From a checkpoint of a small self-supervised audio encoder (BEST-RQ).
Model: 4.87M parameters, log mel input, norm batchnorm.
Training: soap at rate 0.0028, 7100 steps, batches of 512.
Rows from block 4, named by matrix and row number. Each number is 128 + 32 x the weight over its row's rms, rounded and kept within 0 to 255. All counts start at 0. After the name is the row's rms in percent of the matrix's.
# convs2: project pointwise conv (model.blocks.4.convs.2.weight, 200x960x1), inputs 576-767
convs2.15 101 [165 158 134 129 129 140 125 115  97 140 176 102 148 159  70  84 108 127 125  73 161 160 114 171 153 137  97 117 124 122 101 180 169 150 169  47 103  91 146 174 147 190 115 143 162 101 121 132 134 123 100 185 125  63 165 123  86 169 120 183 121 140 178 115 122 107 141 157  71 156 121 150 126  74 155 166 180 175 153 129 112 118 121 127 130 140 104 104 143 140 162 120 125 146 172 113 133 131 120 137  91 118 137  82 182 144 115 138 157 129 111 120 191 143 125 156 165 139 118 173  88  52  68 136 128 174 159  85  76 106 159 120 125 112 147  99 148 128 134 209  68 157 150 167 136 119  85  85 142  89 155 176  73 136  79  61 114 107 141 126 112  72 131 111 144 160  77 113 108 163 113  99  90 150 168 118 159 151 178 136 145 120 127 153 192 211 163 131 164  84 140 132]
convs2.16 100 [141 150 116 166 102 164 170 120  51  68 146 118 117 152 158 141 111  55 155 106 116 159 143 183 152 115 114 149 114 114  99 126  78 132 134 144 134 117  66 155 124 138 130 163  84 163  14  85 107 111  86 155 136 179 130 126  80 228 171  83 123 155  89 104 143  88 114 163 127 114 119 137 151 129 174 166  85  69  82 181 166 147  62 177 146 127 138 108 137 124 190 168  55 131 134 138 109  96 182 104 101 110  42 141  98 152 156 162  90 132 126  90  87 101 138 129 113 145 112 233 152  69 143 120 128 101 101  92  92 153 170 158 102  84  77  54 212 109 184 107 161 203 153  92 141 125 181 149  79 111  58  80 119 169 126 142 152 124  92 132 114 122 127 133 154  99 103  78 140  96  89 144 114 162 139  64 169 120 130  82 154 112  98  76 113 138 139 183 145 104  92 151]
convs2.17 094 [151  98 118 139 139 135  92 163 125 161 152 158 146 105 136 110 131  87 122 110 115 181 177 119 135 132 110 155  76 143 160 109  92 111 108 144 118 159 100 136  76 137 124 142 129 165 126  89 115 127 152 122  80  78 123 108 142 120 152 139 115 126 152  97 115  98 121 123 157  86 134 160  78 153 139  78  94 116 136 160 137  87 129 146 156 144 130 161 131 130 120 136 170 132 123  67 132 116 123 150 137 166 140 105 137 134 158 147 105 161  98 183 171 131 109 116 108 180 144 100 149 139 121 106  62 141  83 122 134 236 110 111 123 162 105 115 125 194 122 203 119  90 236 146 133 138 147 184 117  84  95 117 183 107 143 129 148 197 135 118 109 166 167 114 141 168 193 151 135 177 145 137 131 143 134 120  96 135 168 141  96 101 131 140 173 108 135 126  52 130 122 150]
convs2.18 105 [138  91 105 125 136 153  84 134 121  82 120 129 130 141  66 150 121 140 150 145 162 114 169 166  86 127 124 169 105 158 173 103 127 101 120 106 131 108  62 112 124 104 111  72 166 157 104 146  94 173  51 121 131 113 149 117 131  79 154 110 120  95 207 124 103  58 146  88 154 130 118  69 144 139 115 129 136 147 132 121  78  92 132 128 119 106 192 107 105 129 115 170 116 155 153 128 143 167  94 105  79  78 104 122  73 204 174 145 138 103  98 104 129 148 136 106 111 146 112 128 106 119 106 141 140 202 135 152 123  97  69  67 157 156 123 137 126 130 109 129 167 151 124 158 138 147 151 137 128 158 142 114 122 137 146 126 105 120 153 154  48 164 188 158 132 194 110 204  95 119 104 100 128 169 201 139 145 141 105 110 135 100 113 174 108 121 154 112  78  92 118 103]
convs2.19 091 [213 147 164 166 107 131 123 123 137  89  91 144 173 101 145 160 135 109 103 137 149 110 111  92 137 119 153 104 131 121 172 171 150  97 185 129 100 162 134 165 106  98  89 132 185 107 125 108 109 122 167 130 131 101 137 141  99 108 135 140 146 103  99  65 132  47 129 108 154 115 163 206 162 141 136 114 146 126 138 111 120 114 141 122 125  64 148  92 149 105  83 134 134  95  91  55 154 132 122 127 147 140 100 122 153 157 122 102 152 168 149  87 155  96 196  78 142 128 102 172 138 124 104 118  51  95 137 101 118 127  96 161 147 102 131 135 115 109 182  41 143 182 179 192 146 154 117 157  99 131 203 137 157 145 179 144 157 162 104 116 151 119 149 156  59  90 179 141 115 147 103 142  72 124 133 126 139 117 134 113 144 170 134 170 139 132 132 100 154 159 165 105]
convs2.20 094 [ 58 140 169 186 153 116 132 185 100 142 189 109 105 124 141 117 121 175 147  98 108  98 106 203  72 125 110  92  79 128 127  90 188 188 129 101 147 133 171 105 117 167 148 134 117 113  59 157  68  97 109 153 167 239 126  76 121 147 114  86  88 127 146 168 116  65 142 158 156 166 165 151 145  66 109 108 162 100 150 149 130  61 106 126 138 108 148 100 162 144  54 142 166 141  83 125 123 150 131 156 134 141 134 117 105 126 155 135 139 103 108 153 127 114 160 162 125 136 132  75 105 119 171 155 109 134 150 207  94 143 117 132 136 115 168  65 134 192 148 145 145 148 146 154  69 113  44 120 141 119 161 104 144 113 145 179 127 109 195 109 144 121  80 129 112 173 142 145 150 116 169 100  71  77 172  56 219 152 114 109  58 157 116 122 188  91 122 118 145 134  91 118]
convs2.21 099 [149  94  99  28 107 120 195 155  90  93 105 155 113 105 161  76  90  74  87 163  65 111  95 150 123 141 150 117  87 130 177 173  75  41 116 117 142 125  32 140 151 132 112 117 111 160 199 144 109 153 144 127 106  57 105 122 119 128 189 130 142 108  76 157 133 172 115 183  82  83 147 146 124 148 111 146 157 128 148 133 125 152 123 116 205 136 110 112  75 145 151 102 207 112 159 123 167  68 118 119 117 133 116  63 114 142 160 149 101  92 130 146 117 101 123 139 134 139 153 146 145  97 146 100  78  76 143 129 184 194  97 136  79 100  20 146  93  87 121 118 125 117 163 137 135  92 115 133 157 104 122 133 117 138 125 127 132  88 128 120 123 104 188 134 109 158 168 131  57 119 184 133 174 181  60 110 164 142 115 100 112 174 125  55 109 189 128 136  75  98  83  61]
convs2.22 099 [142 111 150 128 114 101 184 182 106 192  83 107 124 160  96 111  70 130  47 123 129 156  78  77  93 137 138 188 130 109 133 169 151 112 170 188 159 152 148 145 124 124 162 106 100  58 137 164 165 118 176 124 157 168 109  80 139 143 158  96  51 209 148 135 123 152 142 120 167  88 148 131 136 131 172 145 143 147 109 114 130 155 130 101  66 157 158 137 158  45 150 130 172 141 105 200 143 163 131 134 150 106 131  97 141  94 212 138 131 142  84 155 137 187 164 192 140 157 117 179 129 103 166  70 149 126  89 123 130 183 110 118 113 134 131 134 125 135 124 172 161 190  99  98  82  80 136 139 115 176 141 169 164 152 141 151 113 179 150 130 147 123 129 134 113  65  96 208  81 141 136  92 121 187 131 140 151 112  93  83 112 107 139 120  91 196 171 195 107 153 151 170]
convs2.23 095 [109 190  84 161 126  91 133  71 114 136 119 120 125 106 131 121 107 138 161 122  83 148 127 168 102 163 123  78 135 135 117 147 113 107  98 145 134 108 130  59 164 130 155 129  35 130 128  84 173 113 138  96 137 145 172 143  96 124 151 176  64  89 160 118 123 100 110 124 130 147 151 178 134 117 122 139  97 134 107 117 134 157 116 109 129 113 139 111 130 171 135 173  77  80 111 132 113 129 191 150 138 139 103 129  88 132  85  82 102 106 157 160 152 104 142  63 187  90  98 100 134 102 104 100 103 204 157  56 115  51 126 103  89 134  99 116  78 165  99 189 211 112 163  88 127 153 113 112 166 134 197 107 152 113 159  96 130 151 114 183 115 117 187 122 165 148 160 203 157 163 125  84 162 110 144 101 197 107 113 102 122 109 135 166  98 106 164 135 150 140  85 114]
convs2.24 099 [ 82 102 131 115 139 128  96 159 111 115 103 193 136 117 157 125 105 100  82  76 117  90 112 124 139 137 115 145  95 129  85  81 103 116 181 141 111 147 161 127 169 126 128 111  56 121 185  96 199 125 134 136 129 127 147 103 116 114 158 113 128 146  93  95 126 127 113 139 145  98  82 159 130 115 135 140 119 145  57  97 110 112 158 143 107  71 138 119 148 190 124 103 152 160 165 194 114  76 102  86 108  97  81 107  77 201  78 118  62 109 139 147 107  69 127  89 130 101 138 122 100 158  75  76 164  80 124 116 113 142 115 156  96 122  86 104 106 104 106 168 178 176 136  99 105 146  85 135 152  84 164 141 161 142 128 157 164 149 163  89  98 136 145 101  87 132 170 104 160  99 149 136  96 105 110 141 141 126 144 128 105 169 160 131 137 157 162 116  85 154  84 150]
convs2.25 098 [ 95 131 133 138  99  71 177 112 125 155 110 126  78  89  81 150 198 140  91 102 134  89 200  84 142 149 153  97 136 127 137 144  98 142 129 127 125 143  33 129 143  52 155 167 100 139 130 167 138 164 169 161 127 128 130  98 150 158 101 138 111 193  76 114 132 161 143 166 120 103 151 145 134 121 194 130 138 114  90 126 104 159 165 110 114 107  82  95 112 145 120 121 112 121 136 173 136 130  75  71  89 162 129 161  50 139 163 127 126  62 111  94 103 129 126 117 157 106  99 122  90 165 142 134 130 123 131 130 119 141 155  81 153 125 136 127 150 173 164  76 139 105  79 108 150 153 129 136 118 113 230 149 139 152 157 158 144  62 102 142 109 142  90 132 153 115 134 152  87 159 117 180 160 107 120 181  84 152 128 171 126 152  92 105  74 160 190 138 158  87 137 116]
convs2.26 099 [105 132 151  70 108 139 121 143 101 172 124 160 114 111 187 207 146 107 161 139 135 145 118 127  78 121 177 131 157 131  71 168  97 177 107 139  83 140 145 138 133 147 140 128 159  82  88  97 205 100 169  86  98  25  96 108 167 106 149  88 141 126 141 131 155 108 157 111 112 149  87  97 123 138  81 125 128 111 168  77  85 122 167  84 177  99 188 123 151 153 146 201 110 134  89  75 147 124 132 134 144 104 102 125 117 102 107 141 119 103 120 150 160 170 131 148 109  95 136 171 145 105 178  90 153 147 117 149  79 174 123 155 183 117 136 122 165 193  93 148 205 124 135 164 195  92  85 163  51 134  54 144 156 109 200 195  83  99  91  99 124  92 124 154 122  84 155 129 112 107 115 134 180 138  82 155 139 112 151 128 125 149 126 122 124 139 159 119 158  67  96 127]
convs2.27 099 [151  86 137 118 188 177 157  83  95 181 111 112  82 186 135 139 204 157  56 140 117 163 133 156 182  98 179 115 102 157 107 148  93  96 131 151 106  74 149 138 134 192 162 109 108 185  89 149 129  99 149 141 105 148  72  96 200 117 139 101 131 175  72 139 175 158 131 140 119 151 149 160 140  80  80 149 133 133 106 100 114 141 138  99 129 120 106 173 128  90 151 155 122 111 155 148 112 154 116 154 167 170 122 132 101 110 154 177 121 140 120 101 164 108 197 100 174 141 104 102 111 148 109  86 123 132 130 150 140 121 127 130 145 147 186  92 157 126 165  56 160 117 109 179 107 127 138 100 146 190 104 106 131 102 198 145 153 167 113 130 136  85 140  75 136  77 113 124 125  95  94 114 149 155 106 101 104 107  99 117 122 136 152 128  84  86 142 127 103 134 169 118]
convs2.28 094 [123 150 115  74 131  88 141 138 105 134 152 192 143 168 105 138 117 156 153 109 144 150  85 135  94 113  99 144 142 121 170 102 116 137 134 127 149 115  74 135 194 189 135  95 124  61 105 127  84  96 230 137 103 122 137 136 116 132 130 174 156  38 110 108 196 152 108 140  75 122  92 122 130 112 138 162  95 150 112 146  93 100 137 168 133 152 106 149 152 163  93 164 128 147 192 165 116 120  77 146 117 150 148 116 133  72  78 136 140 133  93 140 159  88 114 108 106 116 120 130 155 116 156 159 155 169  86  84  74 142  73 146 140 128  97 130 158 144 150 145 164 109  92 134 121  81  70 145 124  94 147 113 122 123 145 137  86 164 140 158  99  22 166 136 178 127 145  93  88 141 153 138 136  98 117  87 100 134 115 114 142  98 110 142 161 141 126 117  97 150 102 127]
convs2.29 097 [168 149 142 123 197 104 123 157 146  94 183 100  60 133  95  68 151  88 128 169 146 124 164  94 104 115  80 119  85 176  82 131 159 124 166 121 106 129 135 101  90 112 122 160 109 136 142 149 116 119 108 175 113 192 111 110 113 169  77  99 105 129 122  75  93 152  92  94 111 112  82 119  98 170 168 124 139  91 129  94 112 126 117 135 140 144 134 154 130  52 146 154 190 149 107 135 130 124 140 172 119 147 120 116 119 120 211 110 138 123 137 139 176 164 118 191 170 104 146  99  78 102 116 150 203 135 104 165 125 137  99 144  99 169 104 175 180  91  89 100 128 115 182 123 117  72  76 127 110 127 102 149 112 154 149 118  94 146 183 109 167 156 157 147 155 146 146 109 135 154 175 107  74 150 143 153 137 103 176 140 106 116 140  70 110 185 138 160 102 135 117 118]
convs2.30 095 [117 142 151 116 130 123 100  63 123 127 128 149 102 154 130 117 183  78  95 115  95 133 149 114 127 157 124 111 141 125 147 114 123  61 121  97 130 122 119  80 134 145 116  50  82  91 162 105 124 109  93  95 214 154 125 172 134 174  65 110 104 124 114 147 143 127 130 128 153 115 157  89 169 109 132 153 102 155  91 175 107  98 171 126 137 139 126 137 118  76  67  67 160 129 169 122 136 189 119 101 132 122 161 141 148 151 130 112 108 159 158  95 120 152 131 119 119 134 125 152 132 133 164 162  94 122 113 166 124 177  95 110 133 156 119 127 166  90 149  89 149 160 144 112 174 156 201 137 148  89 198 101 145 110 136 156 121 188 141 153 138  99 102 159 102 105 132 145 176 139  57  89 149 103 115  89 142 136 150  95 120 152 127 152 138  88 137 149 107  89  85 124]
convs2.31 096 [195 134 117 139 114 125 149  99 146 145  67 148 107  69 169 145 148 126 104 107 135 132 106 148 123 127 122 111 119 167 160  86 134  99 121 103 118 151 117 116 141 175 159 135 123 103 125 146 127 193  93  84 128  90 126 154 141  81 158 151 161 133 113 109 141 132 100 148 144  26 165 145 129 144 100 102 128 175 100 134 107 109 124 136 174  91 127 168 159 144 135 167 125 153 121 129 122 152  93 133 113  87 177  95 168 133 142  99 134 160 195 114 143 141 107 155 156  87 162  90 138 100 164 136 131 159 135  90 123 107 106 144 168 142  89 137 118 126  97  51  66 158 140 182  99 143 155 137 129 126  89  84  59 124 120  61 149 187 132 135 151 188 100 115 153  90 196 172 114  91 154 160 135 167 151  82 116 107 144 142 111 131 151 174  60 171 146 165 118 144 176 109]
convs2.32 105 [216 103 103 144 128 114 158 109 107 108  73  81  94  74 114 144 119 125 102 130  60  88 133 146 145 116 135 124  82 125 114 108 136 165 152 131 120  83 151 102 127 128  90 140 137 132 152  97 133 132  59 145 132 165 133 137 115 137 116 165 101  95  71 124 115 124 144 128 120  98 178 219  85 114 135 148 105 118 134 129 177 133 113 108 141 122 134 119 189 143  79 105 145 119 152 151 134  91 131 100 198 136 141 120 112 137 135 172 126  76 164 149 129 160 133 105 169 127 143 123 143 160 126  90 164 113 113 121  99  43 156 103 128  73 102 164 129 130 115 106 110 138 116 142 157 139 158 109 104  97 125 144 102 126 184  95 106 145 125 126  74 190 127 125  87 154 112 110 120 143 153  88 138 166  95 138 175 139  97 120 120 163 172  79  66  73 137 100 172  68 136 141]
convs2.33 100 [138 116 134 127 138 119  60 169 175 118  90 126 140 115 158  86 110 167 166 114 115  61 128 123 117  43 143 127 114 148 180 176 152 112 163  93 146 101 151 153 139  95 111 115 102 145 114 109 107 126 166 110 126 135 142 121 168 132 130 136 164  73 119 120 108 137 127  61 123 138 159 108 116 105 145 137 101 128  52 147 100 119 152 139 146 176 144 117 104 122  91 137 107  98 128 118 155 111 128 191 111 189 124 132 166 117 118 104 108 136 143 103  72 171 141 183 107 134 178 133 170 166 133  91 125 139 183 104  84 126 132 125 133 154 130 134 154 103  73 104 120 168 152 100 115 114  73 161 148 154 156 127 108 117 149  84 104 111 124 120 132 168 105 146  54  98 136 170 174 193 158 131 119 134  78  91 100  82 153 195  87  96  50 104 106 135 111  36 179 128  77 169]
convs2.34 102 [108 128 107 163  78  96  85 150 160 131 226 125  88 118 118  94 159 154 110 122 126 137 172 122  94  77 129 169 210 129 213 126 104 130 100  86 119 134 185 129 108  90  79 113  79 138 138 170 169 157 109 122  73 167 100 101 143 125 131  75 135 146 161  77 119 132  91 143 137 161 101 185 123 182 108  90 155  84  84 129 191 208 135 105  68 137 146 148 130  97 118 137  96 110  67  74  89 115 171 128 139 146 148 123 135 159 147 131 131 112 148 108 149  69  81 100 123 118 122 136 114  92  76 169 151 137 188 154 115  90 125 152  62 149  71 116 116 154 103 118 105 109 138  46 154  89 111 141 116  94 130 115 109 172 115 112 147 156 129 106 150 103 154  94  92 164 170 110 174 162 131 132 131 152 145 141 120 129 127 121 100 124 121  95 179 136 140 153 164 112 107  65]
convs2.35 099 [113 177 114 127 128 120 143 156 130 183 184 128 121 124 123 124 156 134 133 165 154 124 103 131 160 170 114  52  56 146 108 136 210 182 156 161 119 112  87 149 158 106 118 146 176 106 177 107 179 133 126 163 134  53  67 149 192 151 126  83 105 114 114 134 141 123 145 164  78 118 106 145 171 198  61 157 142 213  67 106  89  98 177 131 143 103 106 182 116 144 179 155 108 112  97 138 137 123  91 195 110 138 102 109 107 121 118 125 146 148 182 127 124  97  68  97 118 118 123 124  99 172 114 167  97 143 113 162  98 158 141 133  97 110 129 112 156 132 116 189 174  95 105  43  78 115 113 119  91 141  73 107 189 104 100 145 107 143  96  99  97 147 162 131 166 189 119 158 159  92  97 119 115 152 127 145 115 113 187 133 118 135 113  99 187 194  99 178 119 132 127 163]
convs2.36 097 [129 107 181 127 125 126 114 128 178 154 110  81 166 169 121 110 112 143 140 125 150 121 169 185 142 137  99 177 143 100 133 150 109 131 107 113 158 166 166 132 128  96  80 112  96 138 143 121 131 174 128 131 124 134 110 111 168 162 143 238 133 129 130  94 109 132 139 119 146  79 125 162 112 160 140  87 102 113  62 103 121 101 150 190 128  92 118 114  93 107 100 140 115 126 148 132 135 154  99 114  98  82 129 132 157 131  65 116 110 108  96  99 117  90 165 153 110  95 145  51 122 107  88 122 132 136 116 153 160 135 110  81 134 137  65 116 126 171 120 137 129  96 105  88 186 110 113 148 163  95 154 205 123 106 153 161 108 123 103 162 129 102 165 127 171 101 120 168 159 176 118  68 145  80 138 118 142 103 166 150  40 143 122 152  75 133 122 126 120 172 108  97]
convs2.37 099 [110 160 150 144 109 134 129 120 139 121 171 144  77 129 155 129  82 109 135 116 161 130  82 121 157 153 142  95 123 108 147 138 121 189 113 107 135 111 160 118 194 145 136 145  53 153 171 135 139 105 151 122 118 116 108 133 114 108  58 123  85 128 104  67 139  99 167 126 135 147 128 128 122 125 125 128 154  64 155  81 138 129  86  59 148  55 188 120 112 128 182 183 123 118 105 142 155  90  91 110 175 157 126 160 141 113 179 173 171 104  92  96 145 129 118 141 116  89 164 131 159  66 102  93  79 112 146 145 116  77  86 152 157 133 175 148 156 134 139 105 133 141 169 111 138  84  54 133 155 158 138 144 148 137 198 124 129 132 152 112  99 118 110  64 124 107 136 127 154  82 112 130 113 138 127  47 144 103 157  77 136 124 113  89  78  93 121  75 151 163 171 116]
convs2.38 103 [115  93 104  65 114 114 115 149 132 123 222 102 108 199 123 136 108 179 159 137  71 137 110 151 189 159 149 111  73  86  53 137 101 204 147 146 154 163 136 106 115 108 135 109  84 112 119 107 124 149 131 153 145 191 156 138 117 159 107 108 156 153 117 138 186 122 105 156 124  94 128  88 109 148 109 109 154 186  87 157  88 129 203 104 120 153 153 118 107 201 143 112 131 159 114  91 174 119  86 117 113 190 115 130  97  91 159 138  64 143 158  92  99 145  91 128 117 122  88  67 105 183 176  99 139  99 138 116 177  83 162 120 160 151 114 126 152 144 173 147 127  98 186 161 128 125 112 167 120 138 121 101 169 119 100 136 111 138 159 160  61 159 113 125  91  99  70 154  75 195  92 133 118 156 101 146 143 142 118 160 118 122 101 129 138 110 161 124 180 111 161 130]
convs2.39 102 [205 161 128 159 134 133 144 164 102  74  82  67 173  94 148 128 119 105 136  84 118 162 181 140 100 141 108 119 136 189  98  67  82 109 153 126 112 126 110 114 108  83 152 115  74 136 112 132 107 199  96 113 173 153 131 108  99 154 100 197 119  99 131 189  74 186  88  86 159 175 114 103 146 174 135 129  79 110 135  76 147 109 152 136 127 123 127 129 106 114  95 193 124 169 101 199 170  69 144 120 156 119 124 166 140 113  98 154 180 107 123 108 149  87 135 155 108  75  93 107 210 185  80 124 148 144 153 130  81 122 132 146 152 107 125 136 117 101 181 165  96 107  74 125 122 141 186 156 193 106  31 167 160 143 139 127 140  88 127 128  94 124 153 130  67  82 139 181 107 113 108 162 128 121 106 125 130 168 124 151 182  78 156 105 131 128 118  97 173 110 122  77]
convs2.40 098 [168 101  99  57  69 137 165 189 117 151 120  86  64 153 118 161 181 131 105 127 158 172 144  82 114  95 167  96 137 158 134 140 140 136  88  94 115 182 127 132 127 104 124 135 173 124 177 136 117 184 128 146 169 125 129  74 169 122 151 139  78  75 185 155 155 146  90 142 153  89 131  75  79 158 131 103 116 113  82 129 117 182 145 121 118 168 130 118 100 141 125 136 171 165 139 141 113 140 138  88 109 120  86 156 140 122 124 162 168 153 155 169  77 106 115 147 168 156 128  76 122 161 170 133 147 182 162 148 143 122  96 126 160 177  71 152 144 146 102 208 117 110 148 103 135  83 126 145 130 128  85 141  73 133  68 131 143 173 125 154 148 119 129  79 156  53 115 221 165 157 161  76 205  42 116  92  82 116 156 148  97 160 135 142 166 147  77  70 113 138 165 175]
convs2.41 098 [ 91 173 135 144 139 105 129 123 138 119 102 187 129 182  76 165 116 108 115 142 148 118  54 160 134 161 192 172 112 141 120 148 184 120 204 164  82 108 187 115 133  58 113 111 114  94 148 139  97 179  85 114 126 115 130 109 108 100 114 144 123 133 120 107 150 165  89 128 135 121 160 152  44  84 116 107 141 162 128 125 181 146 113 108 169 120  91 130 142 122 125 144 175 144  91 155 121 149 113 175 129  92 126  68 124  55 121 113 147 168 135 211  97 166 113 125 156 105 104 168  95 193  79 132 128 120 108 130 125  83 133 172 168 136 159  67 113  79 172  93 153 131 129 116 117 107 111 159 112 129 133 130  82  96 116 161 156 170 147 155  66 156 118 135 136 149 161 105 130 143 116 119  99 168 107 130 134 124 147 145 120 137 172 146 128 180 184  70 197 114 138 146]
convs2.42 100 [104 100 115 112 161 111  88 173 163 101 104 147 117  85 157 165 134  61 112 178 112 100 112 130 145 187 103 129 104 129 135 137 173 118 108 110 150 119 216 116  94 125 107 107 156 117 140 124 173 102 186 117 143 178 121 118 149  95  93  89 142 148 100 139  89 134 155 120 179 107 197 120 143 152  61  73 103 135 153  76 135 146 157 144 122 165 113 130 148 118  97 150 174  65 107  83  72 125 104 144 122 132  75 157 110  40 152 121 149 148 148 115 169 135 130 125 177 135 159  94 135 141 144 149  80 118  97 110 159 101  91 122 121 159 169 124 105 130 126 145 196 173 158 121 185 186 145 116 114 102 164  88  83  76 138 147 158 121 136 150 129 143 101 122 135 157 130 152  97 200 208 127 136  85 137 126 151 138 119 129  85 144 113 108 121 131 143 167 105 170 112 207]
convs2.43 105 [114 133 161 109 131 121 136  95 100 122 112 155 130 123 133 133 161 239 124 112  95 157 153 122 151 152 123 155  58 158  79 173 131 123 165  76  70  79 183 109 210 190 119 111  90 184 100 115 120 116 127 171 139 156 156  57  95 107 138  89 140 164  92  90 111  94 115 112 132 187  85 108 172 120  50 104 134  92 157 127  95  69 102 154 134  81  65 123 150 122 110 161 137 220 139 157 142 149 121 151 134 141 123 114 118  74 133 121 139 120 110 129 142 137 169 135 132 154 153 110 120 100 138 157  89 196 135 121 170  74 127  85  79 122 162 125 152 134 158 171 121 113 116 107 183 148 145 192 138 149 139 119 198 141 133 137 132 147  99  88 113  87 153 123 135 115 156 109 123 159 104 155  89  99 103 140 159 112 184 138 164  91 163 193  80 230 134 118 166 180 169 167]
convs2.44 100 [118 174 106 160  80 133 175 193 114 142  84 157 136 121 137 171 140  94 102 156 136 114 133 111 170 134 137 154 123 124  90 134  53  96 164 117 135 160 159  99 113 171 116 133 152 157  92 132 146 123  96 137 149  79 159 141 172 196 180 196 125 118 160 119 135 127 149  98  89  83 141 125 108 152 128  80 134 104  97 155 187 150 127 117 173 117  60 153  85 126  66 117  27 122  59  90 131 161  83 136 169 111 110 161 144  77 187 146 102 164  91 126 136 174  95  81 143 119 111  93 128  98 169 100 107 117 161 206 122 138  94 123 100 121 187 157 108 152  97 131 174 132 119 134 162 140 159 110 106 111 198 178  73 160 114 117 145 129 121 136  99  74 143 129  68 109 128 140  57 163  85 129 193 129  95  90 164 149  77  81 117  88 135 145 145 165 142  94  88 123  95 128]
convs2.45 103 [ 97 116  85 164 165  98 122  75 120 143 122 222 124 121 134 114 127 123 145 129  91 127 122 157  73  91 127  77 176 100  95 154 134  84  57 154 106 148 119 129  91  90 127 123 118 114 216 137  96 115 107 143 118 175 122 145 103 182  88 137  52 181 138 160 149 198   6 109 145 124 128 111 122  98 100 148 143  93  96 160 135 119 111 126 167 112 116 136 124 154 144 124 115 178 105 117 104 161 113 100 142 106 110 119 139 188 104 100  97  84 105 118  71 140 134 142 198 134  98 191 108 118 139 118 121  71 111 114  61 125 108 122  48 132 137 160 144 141 134  82 117 161 156  71  64 152 108 122  60 161 106 174 118 147  93  89 140  73 116 149 113 108 133 106  89 182 172 119 137 126 169  61 100 169  70 135 119 160 186 133  83 104 124 115 119 159 174  94 112  93  95 115]
convs2.46 102 [114 106 121 170 107  63 164 133 184 150 210 198 152 172 171 117 124  74 118 117 179 126 169 143 128 111 187  91 138 132 122 139 176 153 112  92 118 184 108 110 112 141 101  88  76 149  66 126 129  91 108 166 104 117  80  80 119 139  88 110  98 175 106 133 131 129 178 161 104 107 169 129 124  88 121 114 137 179 139 131 130 127 146 132 130 122 190 162 113 190 108 165 137 139 110 107 150 112 125 101 173  84 138 119 104 121 131 100 203 161 105 200 127 110 121 130  75 123 167 139  75  96 136 121 142 173  60 112 133 125  93 100 133 158 157  89 158 197  77 159  85 165 104 118 131 145 159 139 162  83 168 104 206 205  92  81 107  97 141 169 125 139  92 122 112 104  87 112 113 135 103 118 123 105  90 129 141 116 108 120 196  98 115 139  94  71  84 158 146 121  92 166]
convs2.47 096 [149 121 141 107 144  91  52 145 141  84 141 183 186 160 129 144 125 129 115  94 134  98 174 156 191 146 146 218 173 124 117 103 197 129 157 102  99 159 137 155 153 109 107 138 187 134 153 114 193 123 131 144 121 103  72 135 139 142 148 124  99  73 155  75 128 144 138 166 147 131 162 186 162 136 119 155 110 131 121  99 125 141 115 128 127 107 219  93 144 181 161 100 133 145 113 138 167  97 138 190 160 144 133 200  84 128 111 138  86 126 121 147 124 114 189 107 125 117 137 120  93  99 119 127 163 155 107 122 144 116 148  82 156 118 150 138  84 129 170 151 129 123  93 119 137 148 145 147 103  99  83 119  80 101 106 106 149 134 119  83 126 140 140 141  45 113  72 148 147 134 102 110  77 136 120 108 128 119  89  97 112  94  80  60 141 138 145 131 153 147 140 108]
convs2.48 099 [ 83 114 108 124 147 104 215  96 122 139  89 135 158 111 140 125  71 115 166 125 126 145 160 136 132 182 135 148 162  88 146  83 167 114 155 115 131 119 145 116 128 152 131 161 136 151 109 134 146 144  70 140 130 124 145 169 138 105 148 137 152 158  91 136 108 151 100  98  67 138 169 203 131 134 164 149  86 120  87 136 121 140 116 113 127 154 182 134 101 161 173  85  81 139 162 127 124  96 179 159 107 150 131 138 152 104 103 105 155 167 136 144 128 195  99 123  48 132  68 161 119  75 162 121 105 105 148  90 103 137  77 156 134 135 110  88 100 103 165 143 153 147 108 109 116 102  84 118  55 164 107 183 144  79 114 153  95 115 105 129 151 129 154  74 126 150 134 139  87 131 116 125 127 153 133 160 170 117  92  69 131 186 136 105 134 119 108 171 109 120  62 117]
convs2.49 097 [152 160 161 110 151  90  92 154 105 123 154  81 165 192 162 153 130  63 155 128 107 129 127 128 151 103 141 133 106 140 169  99 172 193 153 157 141 132 176  82 133 160 123  96 136  96 132 131 177  41 160 120 188 140 132 137 105  70 177  99 120 135 153 129 170 119  89 120 132 165 126  86 126 139 110 157 131 127 183 119  16 181  68  90  74 146 176 160 118  99 143 145 176  96  83 128 156  29 150 116 125 119 171 122 159 128 147 137  70 105  71 131 161 159 131 123 130 130 108 181 151 115 128 112 100 105 147 119 130 117 124 150 108 143 179 113 117 123 121 112 135 142 120 108 167 100  79 151 155 156 140  93 115 175 161 107 152 100 140 146 131 118 126 118  59 138  92 100 143 125 139 129 152  65 167 123  99 105 159  66 112 143 124 102  56 114 179  89 129 103  66 115]
convs2.50 101 [159 126  96 152 126 157 136  94 198 121 154  84 107 130  91 130  91 160  96 147 141 159 140 152 191 137 113 129 118 142 153 118 114 117 133 145 119  72 125 114 177 108 140 138 106 136  72 132 120  90 126 108 159 134 161 148 196 134 108 139 117 122 134 136 148 132 115  70 125 188 106  76  73 123  93 119 142 101 116 164 177 121 124 134  72 120 135 110  92  64 172 134 157 124 125 118 142 110 150  98 140 153 100 105 172 137 120 150 169 151 155 104 201 159  83  97 120 104 169  84 146 110 102  90  85 158 102 104 167 123 152 151 131 145 142 107 139 109 127 125 102 144 108 162 171 158 148 133 130 116 111 105 145 125 169  94 111 155 107 103 121 106 160 133 146 164 117 143 133 120  95 123 148 130 143 126 152 178 131 158 123 155 109 104 129 133 146 120 198 134 187  59]
convs2.51 102 [119 111 131 156 134 172 107 108 127 143  68 155  21 107 138 111 100 128 145  90 157 125  91 112 181 141 155  88 115 134 112 122 124 122 187 139 122 110 136  83 107 156 146 159 132 123 124 157 148 115 126 149 125 124 152 147 135 164 107 106  87 138 102 102 132 162 125  48 148 109 123 127 114 159 106 161  94 106 133 143 147 139 166 107  96 114 122  49 169 117  76  93 165 136 179 122 150 131 121 123 145 118 134  87 158 111 196 137 192 166 150 127 119 108 111 142 103 153 132  79 150 100  97 134 139 166 105 141 161  45  69  67 128 107 144  97 186  49  92 154 163 125 129 159 125 107  83 103 116 116  84 125 143  99 186 131 132 183  91 173  65 158  93 182 182  93 125 149 105 103 125 136 103 174 113 174 144 126 117 109 119 135 168  90 154  92  75 168 179 109 104 110]